config = dict(
    spec_augment=False,
    loss='cross_entropy',
    shampoo_beta=0.95,
)
Rows from block 3 of a small sound classifier, named by matrix and row number. Rows with one number belong to one neuron. Each number is 200 + 40 x the weight over its row's rms, rounded and kept within 0 to 999. All counts start at 0.
Before each neuron's rows are labels from the 100 clips, of 14848, where the neuron reaches its largest size: "lies over" is the class under the peak. Only what is clearly more common there than usual is listed. The data: synthesized solo parts of chorales (CocoChorales). In brackets: how many of the 100, against the usual share in percent.
# gate: MLP gate (model.blocks.3.mlp.gate.weight, 512x192), inputs 96-191
# fc1: MLP up (model.blocks.3.mlp.fc1.weight, 512x192), inputs 96-191
# fc2: MLP down (model.blocks.3.mlp.fc2.weight, 192x512, transposed), outputs 96-191

lies over: silence (95 vs 25.5)
gate.400,206,219,214,211,140,180,170,179,191,219,200,247,249,253,239,218,216,196,211,210,241,226,158,167,166,205,154,172,142,239,210,172,211,258,235,198,180,128,256,175,263,269,248,213,213,234,236,202,175,239,200,183,208,225,232,212,199,271,204,165,181,154,154,124,307,192,197,266,170,120,215,129,237,129,206,139,227,200,259,194,176,140,233,135,148,143,215,178,139,176,185,250,139,169,175,143
fc1.400,156,256,227,271,212,161,172,141,158,179,148,232,208,226,258,167,232,187,232,209,162,197,182,217,175,211,137,213,234,168,175,158,182,252,197,133,218,214,250,252,175,171,225,223,206,151,174,236,222,178,174,148,253,227,227,205,237,237,193,277,196,187,203,283,247,200,184,211,223,161,257,201,264,226,185,180,197,177,153,196,186,294,212,213,221,242,253,176,154,139,214,228,255,191,253,163
fc2.400,185,275,183,195,126,194,206,195,210,120,197,187,198,248,195,181,221,221,145,167,166,205,193,182,212,196,151,211,206,146,233,173,291,201,170,259,177,205,190,206,178,205,171,247,291,205,228,237,195,162,199,156,214,183,148,216,216,230,234,274,271,215,200,208,202,228,176,181,236,196,172,251,201,176,222,96,226,238,126,162,219,159,221,151,241,234,93,224,349,208,165,203,187,155,187,269

lies over: D#4 (50 vs 3.4)
gate.446,184,217,199,214,193,249,221,170,233,203,202,245,224,184,273,120,209,222,267,141,209,212,167,289,176,200,203,192,210,227,143,176,244,186,246,206,201,221,294,147,193,150,148,168,159,143,217,147,107,193,193,157,241,224,176,259,208,245,269,249,245,222,275,170,246,207,191,172,209,143,188,280,199,156,215,116,252,173,313,194,186,193,220,228,152,264,233,270,138,224,211,272,235,179,136,152
fc1.446,151,265,231,183,221,226,207,195,145,149,190,184,170,167,240,124,224,183,226,172,279,184,225,183,158,189,239,240,204,290,171,203,216,208,241,179,179,202,222,214,161,174,261,155,159,159,224,185,248,210,240,205,225,182,79,180,141,225,196,136,209,257,191,210,240,205,151,191,201,229,99,220,252,222,222,159,168,153,234,227,149,167,290,184,228,223,196,235,185,195,282,206,211,158,206,225
fc2.446,113,237,148,225,188,120,135,223,164,227,143,185,227,144,163,203,181,182,178,296,185,238,190,246,201,103,198,187,212,194,252,192,223,274,189,214,192,170,163,186,218,215,152,252,204,169,69,251,221,244,207,264,192,229,197,189,115,209,231,235,148,163,214,202,200,218,221,249,202,244,213,193,218,188,213,250,261,179,312,124,148,183,210,213,166,244,278,152,178,125,149,177,237,197,133,193

lies over: C#5 (30 vs 3)
gate.79,197,141,174,291,238,181,211,224,278,259,232,175,276,165,181,219,180,146,228,179,215,201,185,222,164,238,159,343,180,147,166,105,155,201,202,194,235,206,210,237,191,222,219,206,282,231,204,180,202,195,209,168,207,204,170,269,148,200,185,235,186,218,192,256,166,164,252,251,122,224,183,218,179,251,201,336,153,140,280,166,219,190,191,228,112,236,158,202,166,202,206,197,229,152,216,183
fc1.79,260,252,210,190,173,181,226,178,229,168,209,148,210,213,174,170,247,134,172,181,222,308,159,156,201,212,142,230,200,178,200,285,221,158,217,230,159,148,213,216,261,203,190,197,155,188,244,146,185,120,180,122,181,100,131,186,215,209,183,220,193,211,187,270,199,161,235,190,163,144,237,167,254,265,205,236,256,200,202,215,200,117,191,235,197,221,108,226,215,216,220,208,169,180,201,236
fc2.79,172,160,145,188,182,194,166,255,196,239,202,257,272,169,203,207,206,120,174,178,197,227,139,179,203,218,217,221,220,160,197,255,193,191,278,306,299,236,237,160,252,164,207,170,215,234,190,220,177,255,269,213,224,173,261,186,155,220,228,207,146,197,200,216,199,236,171,144,207,208,196,177,234,239,263,111,217,217,183,115,173,164,265,298,162,193,210,218,278,141,220,209,196,185,134,197

lies over: C#4 (27 vs 3.2)
gate.92,246,190,194,184,182,236,154,165,125,223,133,181,196,210,289,218,206,206,176,233,139,253,268,211,204,235,268,170,201,208,247,238,239,208,221,221,312,197,186,181,220,288,227,209,212,221,172,272,165,235,208,116,201,66,250,202,202,170,76,203,218,179,115,175,198,177,215,197,262,263,209,193,200,231,145,194,209,174,121,209,253,236,242,185,238,131,142,181,232,204,198,250,165,192,203,237
fc1.92,236,167,223,255,223,163,177,273,202,186,116,202,170,253,212,183,175,228,216,137,183,223,248,201,197,200,147,215,159,192,199,295,163,218,167,213,252,164,217,286,218,228,181,203,128,191,226,250,125,149,199,209,208,157,175,177,222,183,140,203,193,136,230,272,150,172,198,202,158,269,207,210,246,166,234,190,178,119,151,216,151,168,142,204,128,198,253,166,156,261,250,226,143,228,165,296
fc2.92,221,145,211,246,129,142,151,190,185,174,229,182,182,218,217,176,229,158,269,273,125,172,171,235,223,213,232,185,207,181,140,153,183,286,132,173,230,162,237,230,259,212,235,180,225,135,250,210,207,173,149,240,149,243,230,184,175,255,207,141,99,157,213,199,194,245,204,217,139,131,175,158,143,194,214,155,273,152,252,215,214,173,200,196,151,201,163,216,250,108,219,160,113,244,144,133

lies over: silence (60 vs 25.5)
gate.258,207,178,220,236,197,198,266,144,214,204,201,201,192,303,169,158,175,182,190,123,152,251,213,199,160,208,203,168,201,227,214,260,191,221,311,243,173,168,184,187,167,165,237,227,218,289,203,190,168,164,189,117,157,140,163,172,172,156,141,190,174,201,181,173,199,242,250,168,262,121,254,168,227,238,211,225,262,241,269,199,249,179,161,173,178,199,209,234,205,168,194,167,233,226,222,301
fc1.258,223,157,227,119,224,231,202,177,249,182,227,263,199,232,185,191,204,208,210,242,200,176,193,203,255,205,201,168,237,156,173,191,228,187,206,186,130,172,203,144,193,255,190,200,173,228,197,166,161,234,144,216,194,189,147,158,175,211,253,205,242,225,244,185,188,247,182,263,263,187,239,248,248,171,251,236,260,130,192,223,239,101,195,162,128,186,193,213,115,171,233,196,235,199,157,182
fc2.258,196,170,199,182,268,211,186,166,193,230,194,152,185,185,223,232,223,250,177,221,214,239,148,200,203,177,202,170,194,254,196,237,221,223,313,215,228,134,229,212,213,210,108,207,158,233,165,198,172,274,274,221,233,156,245,220,251,126,179,201,145,223,171,195,258,230,190,233,229,178,242,296,261,183,263,199,195,218,184,187,228,203,193,174,241,212,238,213,192,231,141,292,175,240,214,183

lies over: A4 (38 vs 2.8); A#4 (31 vs 3.7)
gate.315,233,270,207,209,222,237,181,167,193,184,290,153,251,197,113,208,154,238,194,216,214,114,160,143,187,168,173,157,178,133,195,240,157,168,213,191,242,216,131,214,203,215,172,241,220,214,233,192,270,210,143,200,220,207,221,224,198,214,216,171,136,105,244,213,176,230,215,121,208,202,194,159,292,151,249,148,209,138,194,218,182,235,133,174,240,274,126,206,188,212,214,200,229,102,156,204
fc1.315,188,201,188,181,140,298,248,179,273,178,174,193,180,160,205,158,295,206,214,239,124,272,200,206,136,132,180,135,206,275,231,198,257,238,196,179,133,178,271,198,195,218,196,99,134,237,206,170,175,240,244,201,210,218,145,197,214,198,128,225,222,199,218,171,257,190,216,232,242,202,196,167,136,262,138,186,183,214,126,238,189,183,240,228,137,268,180,180,212,197,168,199,186,201,188,265
fc2.315,146,220,190,222,176,154,183,152,161,154,281,166,184,160,191,221,269,165,219,171,148,177,269,122,240,135,220,252,174,198,141,189,236,219,188,144,161,208,175,237,216,199,170,223,196,172,176,151,247,100,202,169,168,216,163,186,150,215,175,215,197,224,162,192,228,197,165,221,139,173,254,143,199,176,192,211,137,266,211,129,239,274,256,144,205,191,218,182,186,102,234,233,219,246,241,193

lies over: A4 (33 vs 2.8)
gate.379,248,132,234,203,193,122,258,143,159,190,108,267,215,161,193,169,183,202,158,179,246,208,247,214,224,200,121,178,178,249,185,127,209,170,199,160,321,164,267,191,205,225,149,156,192,172,223,213,234,192,192,194,149,198,145,173,219,252,229,177,225,182,99,203,199,249,177,246,227,193,241,192,179,153,276,161,213,179,241,196,143,227,155,215,229,142,194,179,158,195,197,191,186,192,271,186
fc1.379,129,288,185,266,186,179,196,170,277,242,197,190,203,227,152,194,193,192,283,170,220,261,273,136,235,195,244,217,200,151,274,194,248,205,213,121,240,192,209,210,213,167,161,178,219,300,189,216,173,294,193,173,242,206,303,165,240,240,181,173,152,147,214,201,211,127,158,174,161,181,163,191,201,227,274,139,226,227,220,210,212,168,165,149,141,192,103,221,208,218,212,255,257,215,188,276
fc2.379,205,146,125,196,195,231,222,150,187,145,168,207,234,267,168,147,223,271,136,199,219,162,230,209,223,204,197,237,102,213,194,145,229,149,202,90,167,165,187,226,250,176,237,118,186,193,217,208,188,151,250,233,219,215,203,221,285,187,183,96,193,209,254,216,189,257,154,231,251,187,143,224,149,177,241,220,203,165,204,261,175,248,210,211,235,165,156,179,181,194,174,193,215,259,211,215

lies over: silence (100 vs 25.5)
gate.93,216,182,191,172,288,212,224,141,204,148,228,241,220,233,169,144,229,187,240,179,249,169,196,263,223,163,180,253,221,241,229,256,143,232,214,187,141,251,218,156,210,145,185,220,173,144,181,186,138,194,171,275,170,233,139,191,223,125,204,138,176,151,187,245,199,219,220,211,174,164,215,205,284,111,228,159,185,146,168,181,220,213,211,177,215,195,175,143,177,212,254,208,247,201,156,234
fc1.93,233,102,199,164,190,169,161,283,151,235,216,235,180,163,200,222,138,240,281,134,242,149,163,155,211,180,227,218,189,189,232,172,241,178,176,218,195,226,283,210,172,193,203,225,153,144,222,200,185,195,283,188,149,201,222,194,265,214,182,197,193,186,157,259,195,208,184,256,176,242,244,153,208,264,117,192,159,155,176,246,150,268,194,229,212,106,212,188,166,187,196,157,180,160,155,138
fc2.93,185,154,266,171,183,146,212,247,256,238,208,197,179,162,238,237,254,163,226,236,131,205,234,243,183,266,189,239,214,263,247,184,233,203,141,138,141,234,186,232,201,205,200,162,185,97,207,183,184,200,163,206,200,225,188,218,120,271,241,168,182,112,143,158,159,248,204,237,213,192,147,163,181,295,222,221,265,175,235,270,235,221,191,261,148,234,177,143,177,167,202,149,230,158,175,203

lies over: D#4 (47 vs 3.4); D4 (25 vs 3.6)
gate.278,259,174,148,206,237,238,167,242,187,309,199,158,213,213,236,220,222,192,204,183,217,240,191,261,214,207,192,195,286,196,248,215,161,201,224,230,245,187,151,115,201,261,182,203,210,174,180,205,172,152,236,201,271,170,201,267,96,212,127,170,188,175,217,290,164,193,106,203,205,167,203,213,170,212,170,209,189,201,183,271,238,231,162,197,168,173,229,219,140,157,182,198,200,191,154,257
fc1.278,205,152,240,237,174,198,203,111,202,200,201,214,267,239,207,196,249,214,151,164,221,194,251,201,207,187,202,142,204,170,151,163,194,242,232,219,156,249,142,158,167,151,238,217,162,205,181,242,205,198,138,191,183,200,158,134,198,235,201,243,146,202,164,136,165,208,302,205,203,141,256,223,254,205,148,208,190,95,169,167,208,210,244,295,184,214,188,198,204,169,216,186,172,157,213,111
fc2.278,166,179,154,244,178,193,236,114,205,237,196,162,268,201,275,240,155,174,208,163,172,171,172,156,142,153,190,186,176,251,197,225,179,183,246,218,240,220,212,189,155,269,208,261,271,271,185,207,178,231,242,200,170,202,178,190,290,190,206,218,172,213,173,176,133,230,192,182,222,213,201,168,291,140,249,254,188,184,247,254,191,206,189,233,249,253,222,228,174,228,272,257,155,304,191,150

lies over: G#5 (38 vs 1.2)
gate.356,197,121,165,245,140,134,212,174,139,192,155,244,251,194,192,250,268,256,194,231,152,198,112,131,195,206,172,157,166,211,169,179,181,202,243,175,204,273,188,86,209,205,202,128,98,196,171,125,219,208,177,155,202,263,315,252,290,227,200,254,192,185,265,151,249,147,252,218,152,237,223,223,187,227,193,158,287,194,226,212,195,154,213,241,232,211,165,185,205,162,179,253,245,141,236,133
fc1.356,201,83,166,203,183,94,195,235,215,149,186,199,242,170,191,192,249,183,154,207,196,282,147,264,233,155,188,161,271,163,279,160,177,201,246,137,233,231,243,158,207,148,185,132,193,186,213,173,231,171,192,221,207,254,217,157,220,168,186,216,189,115,192,238,283,155,206,177,210,242,263,216,204,214,174,175,223,263,196,245,165,209,275,205,190,162,197,196,136,231,253,203,183,178,194,135
fc2.356,235,245,173,218,173,164,181,179,193,139,216,136,226,165,267,232,150,256,126,261,273,154,200,168,214,307,177,149,240,151,156,176,246,212,224,228,184,228,225,208,130,215,149,161,253,207,288,197,276,196,201,259,210,204,112,184,253,152,223,226,161,201,260,138,247,227,184,245,227,232,155,202,197,196,201,182,210,260,163,201,246,113,175,161,172,214,198,255,268,252,185,188,179,204,183,157

lies over: G#5 (44 vs 1.2)
gate.358,298,201,229,148,171,188,165,179,194,209,237,166,248,174,224,208,281,225,146,206,229,229,226,172,203,211,261,240,178,171,229,201,246,217,220,231,178,188,245,219,213,121,268,212,95,175,222,269,197,215,197,220,257,149,182,217,218,175,188,243,237,173,277,142,195,177,190,243,207,230,241,231,154,135,215,195,190,225,171,176,122,249,230,247,195,196,231,162,204,156,213,214,220,176,190,259
fc1.358,157,220,228,218,192,173,234,163,233,198,213,291,214,132,181,149,198,213,204,234,230,267,259,282,232,177,213,231,187,213,273,211,214,265,172,258,227,246,127,174,118,239,118,161,197,147,169,170,157,112,224,180,193,130,172,156,187,192,186,277,193,196,179,233,178,234,214,190,173,179,184,146,195,268,195,127,211,256,145,214,116,196,171,226,142,157,130,253,153,227,229,181,203,158,196,159
fc2.358,126,186,193,216,175,224,174,144,244,219,180,157,190,250,194,231,207,197,221,254,178,162,185,171,138,193,180,109,176,226,219,201,197,166,192,152,148,144,219,117,187,216,154,226,118,204,267,267,203,117,158,265,220,158,202,170,210,174,236,143,197,207,169,211,187,211,161,160,207,268,181,196,244,280,224,214,217,193,143,168,185,202,131,267,213,182,243,142,171,214,282,175,223,235,193,117

lies over: silence (56 vs 25.5)
gate.107,232,205,183,213,232,195,239,196,166,156,170,194,182,179,139,231,173,262,157,230,259,243,266,210,234,152,205,176,266,191,160,234,104,93,214,195,183,135,179,242,232,219,186,283,257,194,183,160,226,190,291,281,180,141,172,165,165,170,150,168,181,174,230,216,229,285,200,132,203,266,224,163,132,202,252,171,200,211,108,220,231,258,222,150,256,197,213,176,181,136,154,219,237,165,175,145
fc1.107,191,184,210,157,215,197,228,182,192,226,242,217,233,221,195,210,155,252,194,214,295,192,190,258,184,190,218,186,244,289,156,283,176,168,165,231,182,200,139,219,252,266,295,208,219,215,223,190,192,227,208,308,234,141,211,198,228,185,125,228,183,161,107,205,219,235,202,218,195,252,167,281,132,201,218,153,157,250,191,212,195,188,248,143,219,164,154,140,233,177,173,199,196,170,191,93
fc2.107,211,142,209,187,179,184,213,236,178,239,150,177,299,216,212,115,251,224,146,192,188,225,216,153,203,241,230,148,184,256,233,119,180,169,144,152,304,132,162,218,356,169,192,224,223,176,238,238,179,151,165,186,195,160,232,182,216,176,240,194,159,212,177,234,274,226,234,240,268,199,219,165,167,205,233,187,183,149,176,254,151,206,156,254,179,246,260,207,163,225,253,239,199,210,227,235

lies over: silence (85 vs 25.5)
gate.185,213,189,216,220,155,246,198,179,179,176,242,240,142,156,195,144,246,163,167,225,210,290,181,156,199,159,168,190,169,184,147,171,140,186,173,187,207,200,171,182,231,145,186,189,234,182,221,194,129,200,169,162,201,242,227,229,160,187,236,119,162,168,256,161,225,174,198,197,266,227,201,314,227,193,212,173,137,184,205,208,220,189,184,133,185,165,164,262,170,202,211,217,168,160,118,196
fc1.185,163,186,250,207,299,231,124,182,209,186,190,263,234,179,192,209,284,208,172,245,174,320,148,228,239,184,249,206,200,201,189,147,239,261,227,123,198,178,231,152,211,245,113,160,251,182,222,131,181,174,178,201,168,201,196,272,162,247,203,195,222,218,148,190,271,167,175,205,215,148,193,191,146,187,215,178,273,203,189,218,186,220,156,130,187,180,181,177,204,168,186,252,188,221,225,97
fc2.185,217,197,183,154,233,218,294,235,162,170,188,223,236,200,235,166,187,214,202,199,165,178,181,270,227,167,192,215,213,142,164,186,224,179,158,216,137,199,152,182,225,154,233,264,189,171,144,295,288,266,225,177,197,226,229,181,212,251,188,199,175,227,202,260,139,137,189,207,201,183,169,223,143,182,157,164,279,168,200,167,164,192,222,232,181,194,119,216,239,209,196,175,157,212,225,149

lies over: D#3 (72 vs 0.7)
gate.499,226,170,194,263,156,191,173,232,220,201,229,222,184,255,160,168,175,257,197,165,279,154,187,111,183,214,242,185,170,184,169,161,235,270,125,138,243,247,205,167,165,231,201,220,213,111,257,220,200,206,224,188,254,281,242,168,222,261,302,274,220,192,171,213,232,155,274,190,185,201,220,204,210,169,163,194,211,202,133,219,200,235,178,142,161,161,217,151,120,203,210,174,181,225,197,184
fc1.499,228,127,189,202,131,119,190,188,139,151,251,153,155,254,175,160,216,203,261,251,193,199,181,177,233,220,218,182,161,157,190,237,267,223,134,209,179,302,217,162,208,204,246,267,232,154,162,227,237,235,153,133,121,234,189,223,178,280,189,214,215,200,189,204,210,111,159,262,204,204,175,165,169,149,196,212,250,216,248,215,256,231,164,225,221,181,260,188,214,161,247,207,182,188,188,172
fc2.499,198,239,245,218,178,139,189,201,248,228,220,102,223,213,141,178,201,253,243,247,151,146,218,158,264,250,240,181,209,173,240,165,208,324,221,233,148,209,297,231,203,97,151,137,215,206,217,185,232,160,117,233,233,221,199,133,161,228,209,177,200,229,251,171,218,123,155,194,127,174,126,301,213,215,205,248,155,280,196,195,198,207,195,213,195,109,197,214,224,200,162,135,246,164,186,187

lies over: C#4 (80 vs 3.2)
gate.153,178,253,220,242,210,206,174,188,194,144,211,166,185,195,217,209,206,237,207,207,262,135,202,151,152,258,166,242,224,173,264,224,215,226,127,218,91,174,209,228,224,183,248,181,141,136,180,170,248,139,225,263,182,170,199,236,193,154,299,174,213,177,157,112,178,203,175,217,160,99,245,162,162,159,186,150,180,166,250,115,295,274,187,168,152,156,177,193,229,184,193,221,187,256,207,155
fc1.153,260,206,153,196,273,235,188,193,126,125,134,111,179,233,212,194,244,304,175,181,218,187,219,146,193,216,202,194,188,186,236,246,199,236,185,196,158,188,210,223,206,147,198,175,97,251,181,253,234,227,256,258,275,171,220,178,151,221,242,188,209,169,322,185,223,176,105,155,193,224,251,250,255,232,119,136,213,191,240,163,219,203,206,176,288,220,195,205,172,170,216,219,169,213,195,192
fc2.153,192,237,262,185,187,161,174,252,271,164,171,257,198,128,279,225,135,111,279,199,253,169,194,171,183,221,205,241,215,213,170,198,208,150,243,178,257,258,147,197,241,200,228,178,229,140,141,175,254,163,231,198,192,250,207,220,277,188,278,244,202,259,150,209,89,184,195,210,184,188,225,193,112,191,224,133,300,205,210,209,229,221,247,231,192,197,186,171,184,268,204,218,194,187,221,220

lies over: D#3 (45 vs 0.7)
gate.35,206,191,242,233,269,187,205,218,224,153,242,121,148,219,220,241,233,146,220,187,229,121,268,126,205,169,203,215,113,143,217,160,199,210,152,155,162,253,233,159,241,72,184,218,276,186,242,193,198,228,238,240,193,250,224,203,197,164,149,204,207,187,194,160,184,291,193,189,219,175,245,148,204,214,160,217,225,222,149,196,268,210,171,153,209,171,138,92,175,173,199,193,256,171,183,152
fc1.35,225,219,201,233,248,227,220,169,238,166,204,157,244,164,187,240,244,146,172,114,199,201,188,175,190,246,117,201,189,193,216,190,211,282,183,206,228,163,184,160,187,89,200,186,235,250,183,244,212,229,255,259,167,150,221,260,152,154,245,155,192,191,251,289,195,196,177,177,220,203,227,128,213,166,275,206,247,198,212,167,212,267,142,236,143,162,172,171,234,177,183,147,280,192,230,240
fc2.35,283,216,249,142,273,204,239,215,225,254,237,217,258,188,240,205,203,240,236,235,171,210,161,120,171,230,141,231,163,271,185,248,197,139,261,184,202,206,212,242,132,159,205,150,254,237,153,175,200,202,221,123,208,204,196,173,198,195,169,175,253,209,243,144,173,292,119,176,225,201,213,169,212,109,202,259,164,135,255,216,191,288,158,228,235,223,117,161,152,217,207,240,213,238,208,224

lies over: D#3 (65 vs 0.7)
gate.500,248,187,201,216,169,136,253,195,271,135,131,185,174,275,210,188,245,117,232,178,250,112,207,185,173,221,222,145,117,235,213,212,174,157,176,232,210,241,214,200,144,102,197,207,215,253,172,227,168,215,168,234,199,240,172,207,174,150,238,207,224,117,227,197,231,170,255,272,221,183,204,179,133,235,177,207,175,239,184,216,209,220,134,172,198,247,141,137,228,162,195,178,231,157,239,165
fc1.500,176,170,220,233,184,194,156,185,133,220,167,223,210,125,277,147,196,158,166,233,204,154,249,172,239,161,176,209,191,200,97,187,180,180,218,228,254,193,146,233,169,282,245,176,110,208,214,268,216,198,129,211,137,208,267,198,259,176,184,218,222,190,227,228,267,185,172,201,137,201,179,260,202,162,258,238,191,211,296,167,137,258,229,218,186,202,179,147,169,186,203,184,223,244,160,243
fc2.500,219,185,207,241,169,184,154,245,137,194,135,182,224,196,146,222,195,180,188,222,259,188,197,230,213,214,250,241,171,150,191,181,111,209,167,206,176,244,208,238,217,230,168,241,74,184,211,243,217,263,154,180,219,184,235,211,221,208,230,237,167,217,193,277,205,169,221,253,221,214,218,215,129,254,165,181,209,189,158,138,141,250,215,187,257,208,167,187,169,186,202,239,139,222,176,244

lies over: C#5 (25 vs 3); A#4 (25 vs 3.7)
gate.338,205,187,207,168,156,194,281,211,222,151,194,194,213,245,238,255,210,231,207,193,202,173,239,293,208,150,112,160,158,151,161,184,132,169,268,168,226,194,166,186,235,157,187,152,268,306,255,224,206,259,173,185,214,216,197,135,159,228,74,240,136,203,126,242,233,181,310,214,154,220,227,240,190,177,135,237,205,200,183,216,164,180,160,153,180,142,241,223,174,192,211,222,194,183,213,210
fc1.338,136,180,214,211,224,219,260,197,269,211,190,244,207,137,257,179,183,178,184,211,205,284,242,147,189,185,218,243,153,222,215,212,223,165,156,239,226,123,215,179,188,152,122,226,224,31,176,226,187,234,177,194,207,164,158,230,162,208,206,182,215,186,215,222,172,162,192,186,234,171,231,189,154,186,224,224,174,259,176,192,146,239,188,233,164,208,182,185,259,211,198,232,218,158,126,145
fc2.338,250,190,202,169,209,222,128,162,166,216,185,184,182,168,225,215,242,192,209,237,215,228,155,161,242,275,190,201,245,208,199,198,170,142,184,161,269,210,178,210,165,206,238,214,340,237,237,125,238,251,221,202,145,183,238,255,192,175,190,276,217,248,235,179,199,161,161,209,209,172,106,181,194,240,205,213,234,222,234,137,172,136,213,227,174,163,243,202,181,215,179,192,243,138,206,140

lies over: A4 (31 vs 2.8)
gate.439,204,226,206,249,173,174,224,154,201,189,103,171,255,245,227,173,241,176,138,217,136,144,280,248,168,218,147,213,197,214,180,254,151,256,273,254,240,153,217,205,231,162,190,243,141,259,158,222,186,195,199,153,248,160,157,191,199,169,163,223,201,248,195,202,228,164,267,184,239,177,199,192,287,197,168,275,184,172,204,186,247,221,196,246,200,186,174,245,174,155,256,191,139,169,169,264
fc1.439,237,187,191,272,186,94,176,220,282,215,189,173,261,218,274,169,263,151,245,224,250,160,189,260,166,185,209,244,188,203,177,185,140,236,200,209,238,245,157,180,196,164,272,232,249,190,183,205,183,177,185,147,180,263,179,253,253,258,177,177,191,244,254,236,231,176,272,175,189,145,270,128,183,141,207,291,200,211,221,159,174,147,173,209,183,232,136,211,172,132,281,187,185,173,215,211
fc2.439,214,215,256,224,189,170,205,178,151,199,198,219,157,242,178,212,223,112,166,230,200,222,184,229,235,171,218,219,187,219,156,198,261,155,157,262,232,230,189,213,192,208,159,164,195,248,202,191,146,210,234,115,167,177,194,253,256,201,206,170,236,209,183,187,170,202,119,140,225,198,176,181,154,313,303,262,203,149,174,216,188,196,181,221,168,152,209,255,172,140,220,234,243,242,214,221

lies over: C#4 (43 vs 3.2)
gate.467,155,238,250,238,118,198,232,247,189,274,161,101,212,185,182,230,232,291,183,164,150,236,171,248,180,210,235,251,196,219,209,189,184,180,160,219,134,188,254,188,180,263,155,169,224,191,125,199,284,245,209,250,185,255,180,250,161,198,203,179,165,235,244,232,188,186,131,187,196,195,156,181,190,215,234,143,204,202,241,272,169,190,169,145,149,201,271,185,246,257,240,190,136,187,231,253
fc1.467,187,155,188,209,211,183,227,139,211,148,147,167,164,230,153,178,187,195,151,174,215,177,272,172,221,146,167,149,147,175,116,196,105,192,161,183,261,130,205,198,189,226,138,208,161,182,215,211,168,276,198,240,101,205,190,197,216,167,238,213,164,198,174,254,199,217,220,280,203,184,219,246,237,155,151,241,166,165,170,237,166,155,211,180,198,110,173,251,211,289,123,266,193,266,183,176
fc2.467,130,233,240,199,130,264,122,163,222,218,207,144,190,267,211,195,162,216,179,198,183,236,140,114,123,139,185,173,163,284,277,212,202,184,244,251,131,261,192,142,176,200,172,266,168,237,239,207,206,165,237,236,265,140,207,210,292,149,170,150,318,234,215,149,174,191,218,202,269,218,207,146,210,183,220,133,132,160,180,252,213,163,179,178,186,224,130,216,263,233,211,218,198,218,192,174

lies over: D#3 (63 vs 0.7)
gate.205,219,190,198,176,252,191,252,242,188,137,161,176,162,244,140,275,210,195,218,192,242,212,205,181,216,258,234,247,277,157,238,193,185,260,215,251,202,179,151,166,138,211,204,226,230,236,209,194,200,232,211,223,183,239,228,226,163,214,183,181,246,203,250,159,189,190,196,178,226,235,197,173,134,211,198,170,231,187,271,207,200,189,206,206,225,253,156,208,208,130,140,189,227,167,196,164
fc1.205,177,148,179,169,204,170,224,139,109,145,209,207,213,179,236,187,268,212,223,255,211,313,184,218,190,182,222,150,310,208,191,261,232,101,235,204,221,239,178,131,236,248,178,157,276,217,184,225,255,282,197,241,220,237,201,251,225,162,189,196,240,217,235,195,165,177,221,200,235,193,213,234,165,132,306,193,180,227,206,238,252,163,267,174,237,272,142,169,165,137,238,141,187,194,196,253
fc2.205,158,215,180,280,154,165,113,128,208,210,184,213,177,194,231,198,149,277,232,213,231,192,199,301,196,234,237,235,174,228,96,180,251,188,211,236,203,142,205,192,161,249,139,225,182,143,249,228,213,200,165,240,155,252,203,222,167,262,196,189,155,172,179,168,220,125,167,275,163,268,166,179,267,211,215,222,219,207,177,307,179,215,198,145,142,224,224,201,211,190,200,324,171,181,241,209

lies over: C#4 (52 vs 3.2)
gate.480,220,197,208,168,211,153,168,231,164,175,167,171,249,227,191,169,168,225,181,213,148,212,175,197,259,201,195,207,185,224,238,194,274,229,148,148,271,208,233,286,172,234,130,183,185,227,260,194,191,204,179,82,175,225,262,196,193,202,131,138,175,165,242,222,275,166,210,161,167,213,182,139,275,176,262,154,245,225,149,201,88,234,171,208,226,213,192,192,204,224,180,235,165,148,209,218
fc1.480,211,191,196,201,162,247,229,165,165,231,202,194,253,185,247,208,255,163,235,232,130,256,198,267,227,120,214,202,277,206,193,261,170,251,211,285,212,188,186,228,226,183,169,193,152,235,243,264,211,184,215,168,239,135,222,154,174,231,50,221,175,171,203,179,188,270,123,219,173,101,219,179,240,140,124,153,299,199,274,257,188,231,189,224,140,138,192,206,236,197,186,234,171,263,150,231
fc2.480,256,196,183,171,141,143,177,186,151,214,197,229,144,151,173,196,245,156,199,216,171,185,177,175,116,259,192,117,245,199,157,170,184,189,230,210,186,148,210,215,178,235,189,180,212,143,246,177,256,198,180,228,281,190,198,198,223,162,183,208,249,198,185,245,250,168,178,211,138,222,92,174,176,238,76,246,218,245,201,181,185,181,248,144,269,201,165,232,268,222,204,202,110,183,234,268